A small sound classifier, trained from scratch.
Model: activation geglu, layers 6.
Training: cautious_adamw at rate 0.0011, 4500 steps, batches of 512, held-out accuracy 99%.
Rows from block 3, named by matrix and row number. Rows with one number belong to one neuron. Each number is 128 + 32 x the weight over the matrix's rms, rounded and kept within 0 to 255. All counts start at 0.
# gate: MLP gate (model.blocks.3.mlp.gate.weight, 416x160), inputs 0-159
# fc1: MLP up (model.blocks.3.mlp.fc1.weight, 416x160), inputs 0-159
# fc2: MLP down (model.blocks.3.mlp.fc2.weight, 160x416, transposed), outputs 0-159
gate.293 [123 110 152 108  87 112  82  96 131 142  29 147 103 138 156 137  91 151  93  69 119  99 116 120 103 177 136 153 153  70 144 129 114 106 158 148 181 126 103  95 127 159  78 106 176  94 139 194 129 150  95 175  65 100 122  64 102 181 138 138 105  83  79 108 148 103 174  82  47 133 168 146  41 106  85 111 149 144  19 138  94  78 150 108  59  82  80 125 120 150  85  80  91 129  45 119 117 142 102 144  92 113  77 123  80 128 138 132 124  83 114 141 145 134 101 142 154  99 168 154 104  34  90 118 113 120 115 156 152  82  92 146 104  61 146 103  40 137 147 137 178 117 172 157 166  90 129 118 133  99 142 104   7 102 146 111 115 181 125 125]
fc1.293 [153  74 139 107 114 101 155  53  86 214 100 179 137 174 125 161 132 100 147 120 138 152 178  87 130 159 101 122 155 124  73 192 192 184 174 123 143  63 106 151 180 189  98 206 163  65 118 103 127 101  92 180 175  93 154 131 201 170 159 190 180 128 150  94  34 142 127  85 106 136 125 150 104 132  97  90 137  92 130  91 177 145 131 132 119 148 115  76  88 131 153 131 136 225 118 195 114 168 106 178 136 105  85 196  62  86 155 125 133 136  83 147 156 129 148  99 127 131 150 158 130 155 109 187 116 137 100  86 142 119 140 128 151  92 131 126 113 157  97 157 187 168 197  92 153 131  87 132 151 130 196 127 130 103 126 139 137 161 137 107]
fc2.293 [124 158 136 168 113  85  97 135 170  85 177  70  69 152  57 106 118  99  47 149 172  59 123  42  92 146 168 138  88  87  83  48 118 110 123 133  60  56  81 103  86  21  71 114  93  78  88  70  89  56  96 119 104 194 156 116  14 133  41 127 107  82  49 122 114 208 104  44 117 157  81 101  49  90  77 133  74 105  87 122 100  73 192 188 179  96  67 123  62 136  99  77  89 103  98 118  93 171 159 139  86 107 108 102 125 163 160 137  55  91 168 106 126  97 127 126 114  91  96  96 106 120  28  53  98 100  81 101 123 111 108  76 128  81 143 114 126 183  74  94  52 138 123 120 124  69  80  94 122 104 112  57  93  74 102  99 119 128 171 110]
gate.294 [171 151 166 126 157 121 151 107  90 139 137  98 136 117 127 148 111 124 164 126 135 168 153 178 117 134 135 157  64  97 180  94 137 139 172 130 101 152  56 184 149 109  92 166 119 174  73 151 148 133 173 120 121  74  91  51 120 135  95 171 127 156 159 115 157 213 193 136 174 140 154  93 158 122 134  98 156 156 172 121 144 203  83 142 244 141 185 102 110 115 119 151 143 145 168 205  81 126  92 136 121 143  98 108 116 111 189 120 143 115 119 116 165 188 119  82 123 119 145  71 136  96  96  95 119 105 181 119 198 148 211  84 163  54 101 187 136  93  83 178 131 181 199 120 148 145 110  72 218 125 153 116 151 148 142 122 196 116 138  86]
fc1.294 [113  35 128 114 111 109 139  91 125 162  97  85 147 172 122 207 118  71 157 156  77 106 191  75 131  76  65 131  68  88 161 110 123 126 159 120 136 131 107 158 179 162 108 127 106 109 122 118  72 105 134 112  99 191 110 146 130 156 140 141  94 122 116 107 143 151 161 119 130  69 112 145 157 121 130  79  83 161 123 104 102 131 138 119 161 158 121  44 133 141 100 151 162 195 130 152 156 154 114 127 108 155 124 107  96 101 143  55 166 103 100 183 155 167 169 103 100 139 134 104 127 146 156 126  15 108 195 127 156  91 145 105 125 111 164  83 147 123 132  54 109 149 137 145 145 145  53  61 202  62  80  89 146  82 130 159  89 206 128 136]
fc2.294 [124 110 126  68 113 132 101 144 141 130  99 162 147  94 124 124 201  98 130 118 100  94  98 106 166 154  77 164 154  89 136 106  60 174 189 144 192 170 121 132 139 100 109 164 140 152  98 131  45 119 103  98 176 173 122  62 109 107 110 133  56 137 112 158 148  48 172 123 122  88 113  69 145  94 110 138  90 111 129 136 150 130 159  99 133 169  88 174 160 135 177 179 127 174 134 152 119 158  95 105 174 210 121  56 106 185  96  75  68 150 123 100 108 176 179 184 132 184 127  64 167 168  98  97 116 119 156 155 139 139 135  90 100 165 108 118 121 114 173 152 188  90 179 218 142 168 107 101 125  80  37  89 106 116  87 172 101 120 109  72]
gate.296 [150  42  98  96 149 107 130 139  73 176 112 110 126 124 151 186 117  93 177 157  97 130 163 145 153 142  79 157 105 135 157 148 152 129 169 131 112 162 115 189 194 179 134 141  81 108 103 177  84 157 134  95 133 185  12 126 148  69 141 102 114 163 105 152 141 125 172 127 129  62 111 170 164 144 142  90 105 139  98  94 128 116  51 104 199 181 170  70 131 114 134 148 185 148 126 158 147 152  92 151 131 113 119 150 138  99 103  96 163 132 135 184 149 174 128  86 133 159 180 113 124 131 157 121  85 133 211 141 130 115 129  98 102 141 148  94 125 104 101  86  86 148 142 144 113 182  86  86 182 122  74 114 158 110 116 163  99 141 105 124]
fc1.296 [117 151 147 165  85 128 146  71 153 154 136 113 113 223 104 144 129 159 125 106  81 119 121 157 103  94 116 131 153 161 174 115 140 145 189 130  95  76  57 189 146 129  22 223 157 147 124 123 160  79 113 211 127 114 146 132 109 169 147 154 159 135 128  31 120 103 168 143 155 177 130 121 113  99 102 134 128 132 176 119 132 153 118 129 170 159 140 149  72  94 133 161 164 176  56 227 134 100 175 126 144 139 117 116 142 111 185 125 117  97  65 116 136 134 146  98 154 145 133 119 131 103 120 156 114 118 148 155 175 184 121 143 211 142 101 100  98 195 127 144 147 188 124 142 115  73  81  28 215 105 146 107 147 122 143 170 206 166 137 106]
fc2.296 [118 125 129 107  71 119 158 103 145 113  86 179 120  90 150 112 154 124 137 151  92  75 148 124  91 136  67 152 161 136 134  99  65 182 165 146 222 160  84 124 118 126 120 152 140 209  96 141 116 164  95 123 161 157 165  62 124  97 119 136 137  91 137 163 158  82 189 160  75 146 146  46 150 153 159 118 118 103 130 194 138 136 149 124 145 159 113 190 173 138 160 188 138 138  93 124 105 169 102 111 196 195 137  63  90 141 146  46  93 168  63  62 128 212 177 142 157 167  79  94 178 162 111 109 110 103 131 135 133 152 146  74 131 187 120  93  83 131 179 113 201  97 141 196  87 171 112  99 158 142  25  91  94  90  99 166 111 125 157  83]
gate.297 [ 53 124  96 139 150 160  85  87 146  96 149 176 108 165  78 132  83  86 116 106 133 128 165  70  74  78 115  64 151 106 119 145  83 142 125 101 122 107 151 147 133 141 104 146 139 153 175 157 164 117 116 135 150 160 142 149 201 178 173 173  72 109 128 168 123 118 134 161 127  72 109 134  62 129 130 134 107 136 129 184 112 133 148 143  75 137  88 108 110 109 126 150  81 192 102 175 162 111 156 115 134 119 100 118 112 109 164 121 139 181 135  92 123  89 136 126 147 104 110  85 133 153 163 175 117 116  36 116 183  96 164  96 162  80 218 119 111 159 143 151 161 155 178 171 139 146 154 112 172  91 176 146 126 157  88 158 130 204  78 108]
fc1.297 [ 63 114  70 163 163 152  99  74 160 148 152 136 101 222 105 137  72  81  98 123 120  95 126  94 184  82  91 121 150 121 131 134  74 128 134 135 132 145 162 104 110  99  87 148 134 150 199 134 109 159 143 183 118 143 130 135 211 181 195 161  86 173 124 124 107  42 135 151 133 113 146 131  91 170 139 157 134  90 121 125  99 144 129 147 106 148 158 114  99  75 136 115 172 195 133 165 132  83 236 102 134  74  95 121 150 136 154 178  87 166  84  85 122  96 122 105 184 147  93  86 152 148 125 185 113 135  20 119 186 115  54 164 151  91 134 144 113 202 146 121 129 178 135 143 152 163 159 139 152 111 183  97  91 124  40 154 126 176  62 131]
fc2.297 [ 77 120 193 127 123  73 202 197 144  93 157 110 147  49 101 132 141 111 117 101  90 124 134  83  94 131 163 109 115  92 135 131 151 106  89 141 104 109 129 117 181 111 150 116 118  74  61 124 123 126 103  98 105 172 137 110  93  83  83 133 110  81 103 118 119 168  88 107  73 123  72 103 131 100 129 112 128 101 131  75 108  68 159 130 125 116 121  92 121 195  95  80  79 133 126  66 131 113 132 138  44 127 118 141 103 201 121 116 108  76 152 106 161 106  81 168  87  71 162 124 116  96  78  96 139  98  91 139 115  76 120  75 129  87 112  97 188 129  82 137 104 121 126 109 107  97  55  79 127  58 133  88  72  93 144  63 145 110 129 104]
gate.300 [ 66 103 168 128 182 139 113 173 150  99 117 117 109 109  89 127 132 100 115 116 127 156  87 147 142 168 101 134 130 132 166 160  95 109  95 144  90 105  82 137 156 104 140  46 164 142 120 108 114 117 129 130  80  97 114 159 154 142 144  57  93 129 130 118 123 133 110 132  95 104 112 116 122 107 142  68 145 120 159 161 149 134 137 148 125  92 156  88 153 173  74 124 124 123  89 132 107 107 160  99  93  73  70 126 129 151 141 159 202  95  77  93 141  68  75 116  91 134 118 180  88  83 153 155  77 106 117 136 163 120 169 118 139 113 147 149  93 119 108  97 103 151 109 115 127 132 132  78 122  89 121 152 174 161 126 182 115  82 123 143]
fc1.300 [ 55 131 131 147  84 152 130 181 142 117 148 141 102  90 101 106  97 121  71 127 147 115  78 120 134  96 141 102  59 131 123 154  97 126 100  95 118 128 120 116 136 151 118  99 130 159 145  90 144  85 137 148 146 107 137 161 148  90 126 146  94 150 123 128 123 113  58 144 145 119 135 133  96 124 152 116  86 132 168 161 153 131 133 164 113 119 123 137 116 159 169 140  87 102 110  96 147  94 132 116 117 120 122 124 128 162 106 144 150 160 162 153 151  78 144 144 111 117 130 134 119 123 110 151  94 121 115 146 167 149  92 111 151 133 144  98 150  79 142  96  59 140 146 170 144 117 133 123 138 117 128 143 170 181 138  97 140  70 103 123]
fc2.300 [128 129 182 122 110  98 114 113 109  80 108 136 107 110 113 139 165 131 105 177 105 149 139 114 132 130 155 104 111 173  99  81 145 134  65 127 131 119  84 145 126  97 125 162 136 111 110 108 165 119 106 137 120 145 118 127 135 101  88 158 115 137 123 106  98 150 142 130 147 148 101 126 101  90 141 103 131 171 132 113 140 142 160 104 122 161 137 112 125 195 151 127 158 125 121 126 113 127 121 137 120 140 159 123 119 135 132 145 114 134 122  77 161 151 112 112 124 145  96 158 124 145 118  87 132 167  86 127 173 133 175 126  82 109 133 140 144 117  69 102  91 100 113 127 142 139 126 107 116 155 137  70  74 134 179 147 121 127 155 166]
gate.301 [ 60 109 129 165 146 174  87 103 142 100 107 144 112 168  70 169 109 129 157 124 108 137 160 134 126 145 144  81 121 153 175 131 108 163 131 135 195 149 119 149 149 127 121 150 128 192 143 161 130 118 132 147 135 133 121 130 163 150 147 109  78 117 125 155 143 113 154 128 149  86  83 105 112  99 118 161 122 124 173 171 155 174 143  96  70 161 141 123 149 122 160 143  99 180 132 182 222 127 152  68  93 159 123 108 138 115 167 143 149 132  86  95  99 115 130 158 128 131  65 138 115 141 167 144 121 165 112 139 167  97 119 116 152 109 166  85 105 149 160 144 159 159 156 142 150 127 155 152 147  57 171 177 161 135  88 159 162 187  35 115]
fc1.301 [232 105 147 101  94  50 106 142 111 145  91 133 141  62 190 151 169 140  98 149 121 149 146 145  45 172 116 189 127 110  81  87 125  92 169 125 120 143 164 119 154 140 168 145 174 101  35 144 114 123 123  90 123 136  95 142  54 138  85 121 153  90 128 114 143 162 131 136  85 156 167 136 124  98 143 129 134 170 139  80 106 132 101  80 130 103 115 154 118 196  92 133 169  64 122 124 116 148 106 192 116 131 128 143  90 159  88  91 150 115 168 162 177 146 144 128 107  97 164 134 133 110  93  82 166 111 150 134 129 132 240 121 110 144 129 137  99 112 106 100 146 123  69 139  96  97  98 127 130 151  27 151 144 111 164 106 108 128 173 167]
fc2.301 [199 140 140 117  96 178  74  49 126 146 103 126 113 159 169 161 119 165 138 142 155 160 152 132 132 123 145 138 120 139 100 158 131 168 172 138 161 125 128 118 116 122 116 141 161 172 164 132 138 129 147 156 137  95 135 137 172 146 181 121 136 147 157 155 118 119 150 121 166 129 178 176 106 124 133 135 124 182 131 163 155 158 136 126 115 135 145 180 113 125 152 170 171 121 128 176 131 172 107 128 170 136  60  76 131  70 152 103 181 121  91 127 156 149 163 101 137 164  92 101 152 143 177 149 165 156 157  97 199 150 124 185 118 160 125 161  74 118 135 133 131 135 156 162 172 132 151 174 127 145 165 134 177 153 150 204  99 140 146 132]
gate.302 [ 90 112  68 174 115 139 137 117 176  57 131 111 117  66 142  58  90 143  88 130 156  90 121 102 112 122 127 154 115 134 106 110  58 101 165 125 150 115 121  87 115  79 107 159  86 149  87 106 127 137  94 114 122  98  88 115  73 135  88 115 109 128 166 111 146 102  84  72 114 139 166  85 108  72 157 142 137 100 110 152 118  44  74 114 113  78 160 155 124 138 127 134  82  94 114  74 130 125 129  23  84 130 113 106 186 197  66 153 129  81  58 128 151 167 140  67 158 144 166  80 106 108 149 130 146 131 105 128 226 129  89 114 132 137 115  35 124  67 127 114 108  92  91 144  75 148 141  84 137 128  75  71  96 139  91  34 124  91 142 167]
fc1.302 [150 154 210  97 161  99 152 136 106 115 145 141 158 198  64 206 155  72 176  77 118 143 128 104 128 133  86 128  99  96 121 126 125 177 137 100 134 109 132 150 101 189 133  77 129  70 166 180  90 127 171 149 104 167 175 144 143 147 132 106 100 109  70 154 154 129 160 180 139  86  96 161 125 129  82 137 120 130 161 174  96 171 217 157 129 140  36 131 137 125 117 109 105 143 143 178 147 133 153 182 135 134 191 131 101  83 228 166 131 144 122 122 124  75 143 177  60  91  87 159 102 140 110  96 157 139 187  99 127 101 116 119 157  57 176 134 143 136 128 121 122 166 175 142 164  88 141 119 138  89 108 206 203  78 130 115 126 146 163 113]
fc2.302 [103 155 197 156 110 161  74  77 103 108  91 113 126  84  81 165 141 152 100 105 131 157 124  74 126 112 124 103 103 113 129 127 146 176 102  86 118 123  85 121 100  99 136  58 140 158 142 136 123  60  85 138 130  90 119 114 140  81  80  74 164 122 152 156 104 119 112 126 151 165  99  86  99 135 117 126  89 104 145 174 161 151 140 129 120 151 118  89 118 120 145 148 175 122 144 157 133 139  93 179 158 128 113 110 141 110 201 145 145 139  63  63 171 142 137 107  83 136  78 127 128 128 141  66  59  70 123  99 158 161 135 163 101 111 105 155 162  80 124  99  36 186 132  69 172 135 160 123 189 142  72  97 117 159 154 173  67  89 122  83]
gate.303 [129  68 141 142 147 113 150 134 116 119 132 137  85  76 148 189 163 115 131 124  85 119 141 136  73  98 130 126  98 105 122 141 147  87 130 102 123 133 100 127  98 157 127 161 138 123  72 183  83 152 157 147 122 137  77  87  80 131  93 101  90 127 158 168 132 122 130  98 150  79 126 147 168 100 161 137 129 121 130  77 117 134  95  99 190 138 122  62 134 147 123  99 139 133 126 137 141 173 112 122  75 204 118 140 118 110 127  84 143 100 110 153 153 173 142  61 131 124 103  92 100 112 155 136  76  88 181 140 180  56 100  61 123  95 167 118 166 120  72 168 148 136 150 145  88 168 109  74 191  81  71 142 185 103 151 184 168 161 115  98]
fc1.303 [135 116  57  98 134 160 118 145 117 146 112 122 131 128 136  68  60 112 112 104 137 153  88 106 166 153 114 113 144 181 128 126 118 113 103 163 115 130 130  98 136 106 146  91 128 156 156  75 160 109 104 125 110 145  96 145 125 111 143 145 209 109 145 122  82 182  84 127 134 186 134 125 102 176 129 160 161  96 137 199 148  89 115 128 102 111 196 137 141 117  81 127 109 126 156 122 140 101  89 122 158  73 116 157 113 151 102 111  90 104 143  73 110  94 131 173 110 105 183 102 116 102  96 144 170 143  76 143 115 163 114 144  96 170 112 191  75 128 123 150 123 102  87 149 184 111 102 150  71 159 177  95  78 171 115  67 101 106  79 150]
fc2.303 [106 148 140 182 147 138 108 125 163 158 160 133  88 149 155 173 107 137  92 141 116 105 166 135 136 118 150 139 150 157 146 137 172  75  99 191 119 108 149 143 131 134 135 141 156  84 133 108 124 109 150 235 116 139  97 162 150 110 129 121 150 136 134 153 115 194 100 109 132 146 158 150 130 162 143 155 166 158 124 150 147  92 129 129 130 101 151 127 115 202 126  95 122 126 118 157 125 112 172 106  91  97 145 180 141 120 167 145 120 108 142 137 214 106 112  84 196 129 150 162 132 124 170 145 128 138  99 139 162  97  75 140 137 120 122  91 125 152 160 130 129 185 118 149 131 124 109 125 138 190 165 115 106 127 159 112 137 151 122 119]
gate.306 [155 124 110 132  92 123 138 135 154  71 108 126 133 101 156 136 134 166  70 170 110  89 174 130  94  81 169 124  90  75  43 115 107  90 112 144 150 113 138 148  94 119 174 107 133 158 111 105 167 119  98 127 127 124 155  79  90 154 166 107 106 130 153 128  98 141  93  96  64 134 178 157 117 112 144 126 120 189  94  97  81  89 125 141  95 112  74 121 127 140 126  98 121 114 151  84  97  84 166  99  86 130 179  98 135 170  92 109 140 124 107 164 114 134 109 106 198 133 126  64 138 110 135 124 144 140 111  66 177 133 118 119 120  69 144 102 129  96 117 130 117  93  53 148 139 136 130 130  76 142  78 133 112 127 153  86 132 103  89 155]
fc1.306 [133 148  87  96 122 153 121 111 143 125 135 113 115 132 205  76 144 156  50 188 155 144 103 144 111 156 171 121 130 136  83 193  73 102 150 158 214  89 163 138 118 143 130 148  84 154 112 104 154 110 135  95 129 104  85  57  91 149 202 136 116 144 149 128 113 143  90 121  84 135 181 157 116 101 120 111 106 104 125 153 126 106  83 158  89 116 142  91 135 102 135 125 173 176 127  72  88 122 151  93 140 140 118  96 129 168 126  90 149 109 135 190  99 193 135 104 186 140 181  56 120 125 136 142 132  98 142 106 128 129 136 123 147 163 125 175 144 150 123  69 152 129 116 125 113 109 135 132 164 122 100 149  82 190 131 143 107 110 182 124]
fc2.306 [131 173  87  99 200  79 205 185 165 156 160 146 179 121 166  92 108 123 139 148 114 108 100 153 186 169  97 123 165 174 104 150 106  80 122 118 167 129 143 117 117 157  90 164 113  92 112 135 104 142 149 111 118 145 128 108 134 144 170 136 110 171 117 123 118 153 106 130 145  92 111 136 140 146 124 119 181 143  75  76 120 118  71 107  93 100 124 118 154  62 102 108 146 155 133 122 122  95 130 130 102  84 113 123 147 182  94 167 134 103 129 126 101 144 132 156 134 116 153 190 166 126 131 139 167 141 132 149  85  94 166 109 112 162  86 156 143 128 138 166 168 114 123 146 107 152  84 133 147 106 126 179 121  87  85 112 163 129  91  89]
gate.307 [124 108 101 141 140  95 142  93 150 161 122 141 128 176 115 178 132 135 152 105 105 111 107 105 167 148 144  69 148  93 154 144 138 150 146 114 133  88 170 154 143 114 100 139 119 146 153  85 111  92  59 155 173 131 129 102 114 166 187 141 101 164  97  86  76  74 112  99 120 120 131 156 109  84 112  87 118 113 134  55 150 101 145  99 125 129  92  80 102 114 166 134 133 208 160 180 119 117 175 111 137 154 105 162 125 139 142  99  66 155 152 128 122 139 170  98 173 137 165 163 144 167  99 149 106 158  82 139 154 118  93 126 107 142 166 100 133 176  97 123 131 129 136 122 166 126  76  97 138  94 146 137 120  43 140 137 124 138 100 146]
fc1.307 [127 111 128 137  87 145  85 128 157 122 110 143  82 131 168  91 108 117 121 150 101 101 135 106  70 168 105 115 160 147 137 132 117 167 147 139 180 161 169  86 118 165 146 182 160 123 126 181 117 148  80 177 103 118 136 121 191 132 138 191  94  53  59 151 173 130 164 151  60 107 102 136  77 170 127 125 156 160 152 134 141 135 154 122  32 115  67 139 125 151 107 122  65 121  88 109 143 151 147 128 120 122  61 137  93 150 152 102 160  99  90 124 128 110 121 144 142 118 127 169 129 117 140 132  99 150 118 174 154  95 135 124 144 113 165 148 106 141 137 126 147 120 103 178 123 121 165 130 130 136 168  96 154 163 114 109 156 173  92 160]
fc2.307 [103 154 134 129  89  89 158  92 143  90 135 110 123  66 134 100  53  84 118 115 126 135 147  94 112 139 131 105  79 173  87 116  82 103 100  76 110  81 160  74  74 100  96 118 128 141 129 137 129  97 113  86  93 164 161 122  91 129  98 160 100 118 139 108 137 154  96 100 122 115  88 101  77  90 113 144  84 101 151  80  76  67 145 152 151  75 113 129  76 109 116  82 119 110  84  88 130 108 120 103 115 114 100 116  98 158  98 120  77  90 121 112 127  92 126 149  81  89 142  76 105  87  98 110 126 120  88 125  94 100 160 111 155 135 136 170 110 104  90 169  99 156 118 126 122 110 129  91 115  88 146 118 113 114  99  95 131 118 173 164]
gate.309 [107 165 135 164 138  73 101 133 159  57 144 129 134 125 117 157 160 129  82 148 125  83  51 139 110 157 155  52 155 132  87 118  51 104 134 141 134 132 198 142  44 154  89 202 157 136 134 102 145 135  80 117 179 139 139  92  65 119 132 151  20 113  58 158 103 122  78 139 101  77 130 120  98  63  86 128 129 124 128  55 108 119 164 116 102 119  99 155 102 137 182 153 141 184 180 109  91 117 185  46 134 174 180 127 142 154  88 172 189 136 127 101  96  83 174 126 168 103  98 126 214 203 163 131 176 144 109 103 141 127 157  95  81 113 147  91 181 168  95 119 135 123  82 190 132 156 109 102 111  98  69  84  98  49 151  76 161 163  93 108]
fc1.309 [ 67 147  82 127 154 163  87 142 152  88 103 116 126 147 124 112 112 152 152 154  83  86 122 139 182 149 149  95 173 129 186 122 172 151 127 128  83  94  79 211 125  61 139 121  89 160  94  71 145 122 191 127 176 174  66 136  82 127  88  87 130 230 129  87  80 198 172 132 209 112 162  88 146 102 145 136 149 100 159 155 138 196  80 131 148  89 152 114  94 108 132 192 183  82 126 115 129 137 148  91  64 110 110 103 221 168 149 141 141 105 117 106  98 152 135 130 132 160 127 129  69  98 166  96  50 103 101 172 175 173 104 180  66 190 100 120 119 162 135 133 101  73  85 115  83 108 106  85  90 101 169  91 167 169 138 200  99  69  98 106]
fc2.309 [188 101 196 138 134 127  94 110 169 173 155  88 139 233 154 180 136 163 105 101 187 124  77 135 154 171 174 137 168 116 172 148 150 155 204 120 140  96 117 153 179 115 114 220 123 107 105 133 137 117 158 183 164 146 135 133 127 187 162 190 134 132  87 113 145 116 187  53 119 179 159 177 118 132  36  75 132 200  95 114 163 156 200 160 135 140 103 100 108 122 137 162 145 170 144 181 110 180 191 212 122 119 148 131 154 172 162 177 158 155 188 173 164 136 169  47 112 145 168 149 122 185 134 163  96 104 162 111 194 176 109 122 137  88  97 161 160 209  75 143 151 151 157 152 208  97  79 141 151 127 177 133 148  92 190 173 186 140 139  50]
gate.311 [137 125 127  56  97 109 129 102 147 165 156 118 113 140 111 133 153 117  92  81 170 158 128 105 119 138 108 141  65  83 111 152 131 144 179 109 122 107 130  67 122 139  85 123 146  88 126 108 115 162 128 141 127 107 156 102 100 176 132 175 144  94 120 133 128  99 160  90  69 151 116 159 128 152  93 108 135 160  93 131 157  58 138 120 129 103 101 140  88 137  95  98 142 133  97 159 109 147 108 170  98  73  71  96  46 134 143 232 113 108 110 160 149 133 144  95 174 100 149  90 142  79  93 151 120  40 157  81 123 126  92  99 160  64 145 125  89 130 133 135 159 118 163 138 164  51  99 183 149 127 121 117 107  89 130 110 125 119 125  77]
fc1.311 [137 177  95 147 130 120 144 156 137  97 159 132 100 112 133  99 106 121  71 144 118 106  80 137  97 179 139 136 156 161 130  64 100 132  92 141 110 120 116 138  66 124 113 107 136 116 145 134 139  96 171  97 124 144 121 159 103  91 121  97  87 125  93 146 160 160  93  94 142 103 136 121 110 142 121 135  87 131 103 114 136 125 115 153 117  59 128 161 111  89 144 118 167  90 150 116 135 135 138 115 126 135 174 114 131 163  68 171 152 119 140 129  95  77 151  92 129 120 118 105 148 151 132 119 139 134 135 139  60 129 108 117 140 161 138 144 106 119 148 130 116 120 125 138 106  81 169 128 159  97 107  98 128  96  96 136 132 156 176 132]
fc2.311 [166  82 132 123 116 149 160 103  84 122  95 135 165 103 155 173 117 112 166  56  99 170 150 185 136  94  68 150  98  84 126 167 102 132 146 133 139 186 137 141 125 168 146 158 153 116 150 144 114 156 154 122 110  83 178 154 157 117 156 131 161 143 136 150 172  54 115 153 128 132 169 149 188 144 146 130 142 109 160 160 134 129 129 112  80 148 134 115 179 151 113 108 132 116 167 154 167  84 109 140 180 159 166 149 117  91 166 106 121 102 108 153 145 131 132 132 135  88 136 131  84  71 144 169 136 128 160 154 116 107 145 135 166 151 123 108 114 102 152 154 162 168 112 116 151 131 157 150 142 117 120 131 173 127 110  99 139 146 164 165]
gate.312 [125  93 105 126 123 100 168 172 142  76 111 153 127  36  81 104 151  92 178 138 137 168 174  86  91 137 115  83 155 155  57 112  62 188 134 160 164 152 169  78  94 130  71 123 156 107 121 151  78 132  42  93 115 158 199 162 142  66  79 140  47  44 121 189 190 120  97 137  57  72 121 118  93 128 140 114 151 122  78 138 147  96 117 165  94 158 114 151 179 133 119  69  72 111  83 121 161 100 117 115 138 174 132 163 140 138 142 103 108 139  63  71 100 106 149 186 119 128  78 107 161 139 105 112 144 169 133 108  89  91 146  85 115  84 196 210 115 104 107 133  98 153  93 138 161 196 124 171 141 105 115 156 177  63  46 100 101 117 148 163]
fc1.312 [169  91 142 146 126 194 185 143  35 137 132 112 153 176 141 172 124 149 130 104 168  91 132 173 125 115 153 208 139 106 180 123 150 144 127 103 116 140 115 127 130 113 148  71 140 111 144 235 165 161 231 177  71 131 139 145 150 177 116  41 126 130  80  60 170 159 177 106 109 111 142 142 171 126 105 146 141 120 124 211 103 142 150 137 158 163  58 101 157 156  74 122  97 106  40 151 140 154  65 144 111 105  84  93  73  56 151 159 155  94  86 136 177 187  70 129 113 131 110 163 101  75 149 162 121 107 142 166 146  79 111 176 221 120 112  82 109 126 152 143 110 149 135 113 123  83 180 137 161 117 186 201 190 186 126 199 161 179 188 129]
fc2.312 [164  94 108 130 184 104 169 159 151 204 157 136 177 175 162 156  89 118 147 114 107 150 121 149 117 111 144 138 167 110 187 222 150 120 119 164 143 146 129 150 191 206 151 165 129 110 122 188 141 159 161 163 150 123 150 149 232 137 242 131 108 129 136 122 151 126 167 135  94 100 120 208 166 155 106 121 161 214 120 135 165 127 155 162 164 153 101 113 101 123 164 165  82 140 129 121 131 125 162 144  64 150 112 195 159 153 179 194 248 175 173 217 147 116 152 158 137 116 199 163 130 152 217 243 125 137 142  95 204 119  91  89 158  36 112 189 180 153 165 138 157 143 139 171 167 154  85 191 129 106 255 180 137 143 121 136 177 165  98  77]
gate.313 [ 46 136 112 196 154  80 136 122 213  44 172 131 102 187 133 158 153 113  72 137 101 129 133 162 165 186 145 102 118  77 193 105 144 130 170 116 123 120 159 158  54 151 150 178  98 146  95 121 141 197 145 137 120 195  78 142 138 177 102  86  64 176 129 114 101 150 133 140 157  84  64 132 179 112  99 184 137  80 141 118  74 163 123 123 148  96  79 104 155 123 151 142 119  94 144 162 176 121 194  44  45 211  88 126 189 194  81 149 161  57  94 126 102 155 167  70 170  90 149 164 116 163 151 137  80 106 173 151 111  85 100  89 122 108 161  83 203 165 149 105 106 120  80 158 105 130  82  40 144  55 118  79 141 107 159 114 175 136  88 112]
fc1.313 [147 123 118 106 147 133  94 134 166  89  95  83 142 128  90  78  82 111 165 178 113 142 103 178 160 190 105  88 187 158 126  85  73 110 126 134  80 116 132 124  74  94  87 108  63 118 165  63 131 107 117 117 147 148 146 131  99 128  56 110  84 154  90  91 147 153 121 113 115 131 162  65 116  67 127  89 159 135 149 112 115 137 155 115 103  94 171 152 143 116 113 167 194  84 146 120  68  84 150  82 158  69 140 110 130 125  90 153  83 105 113  38 111  92 115 118 146 150  72 175 168 137 119  79 125 172  91 144 147 170 149 206 105 166 107 160  86 158 121  90 125  65  82 143 184 155 156 112  55 138 113  69 134 122 111 138  97 100 103 171]
fc2.313 [175 132 149 155 105  90 123 172 171 196 148 166  84 163 188 146  95 103  89 157 153  91  91 127 107 182 120 165 138 105 120 151 105 135 161 150 180  74  84  79 111 115 115 196 193  90 125 145 133 113 167 156 133 207 158  87 109 198 212 182 115  83  80 122 180 159 194  87  83 121 148 189 127 161  85 137 165 174  35 106 129  88 148 157 123 101  50 126  98 171 139 148 160 145  91 180 130 138 161 213  52 140 131 139  73 152 108 193 145 129 158 205 159 141 156 121 189 118 205 197 127 137 129 195 122 140 135 122 166  96 125  81 191  54 162 165  87 153 137 150 171 178 128 174 182  91  74 142 137 108 185 141 131  98 111 125 167 177 132  84]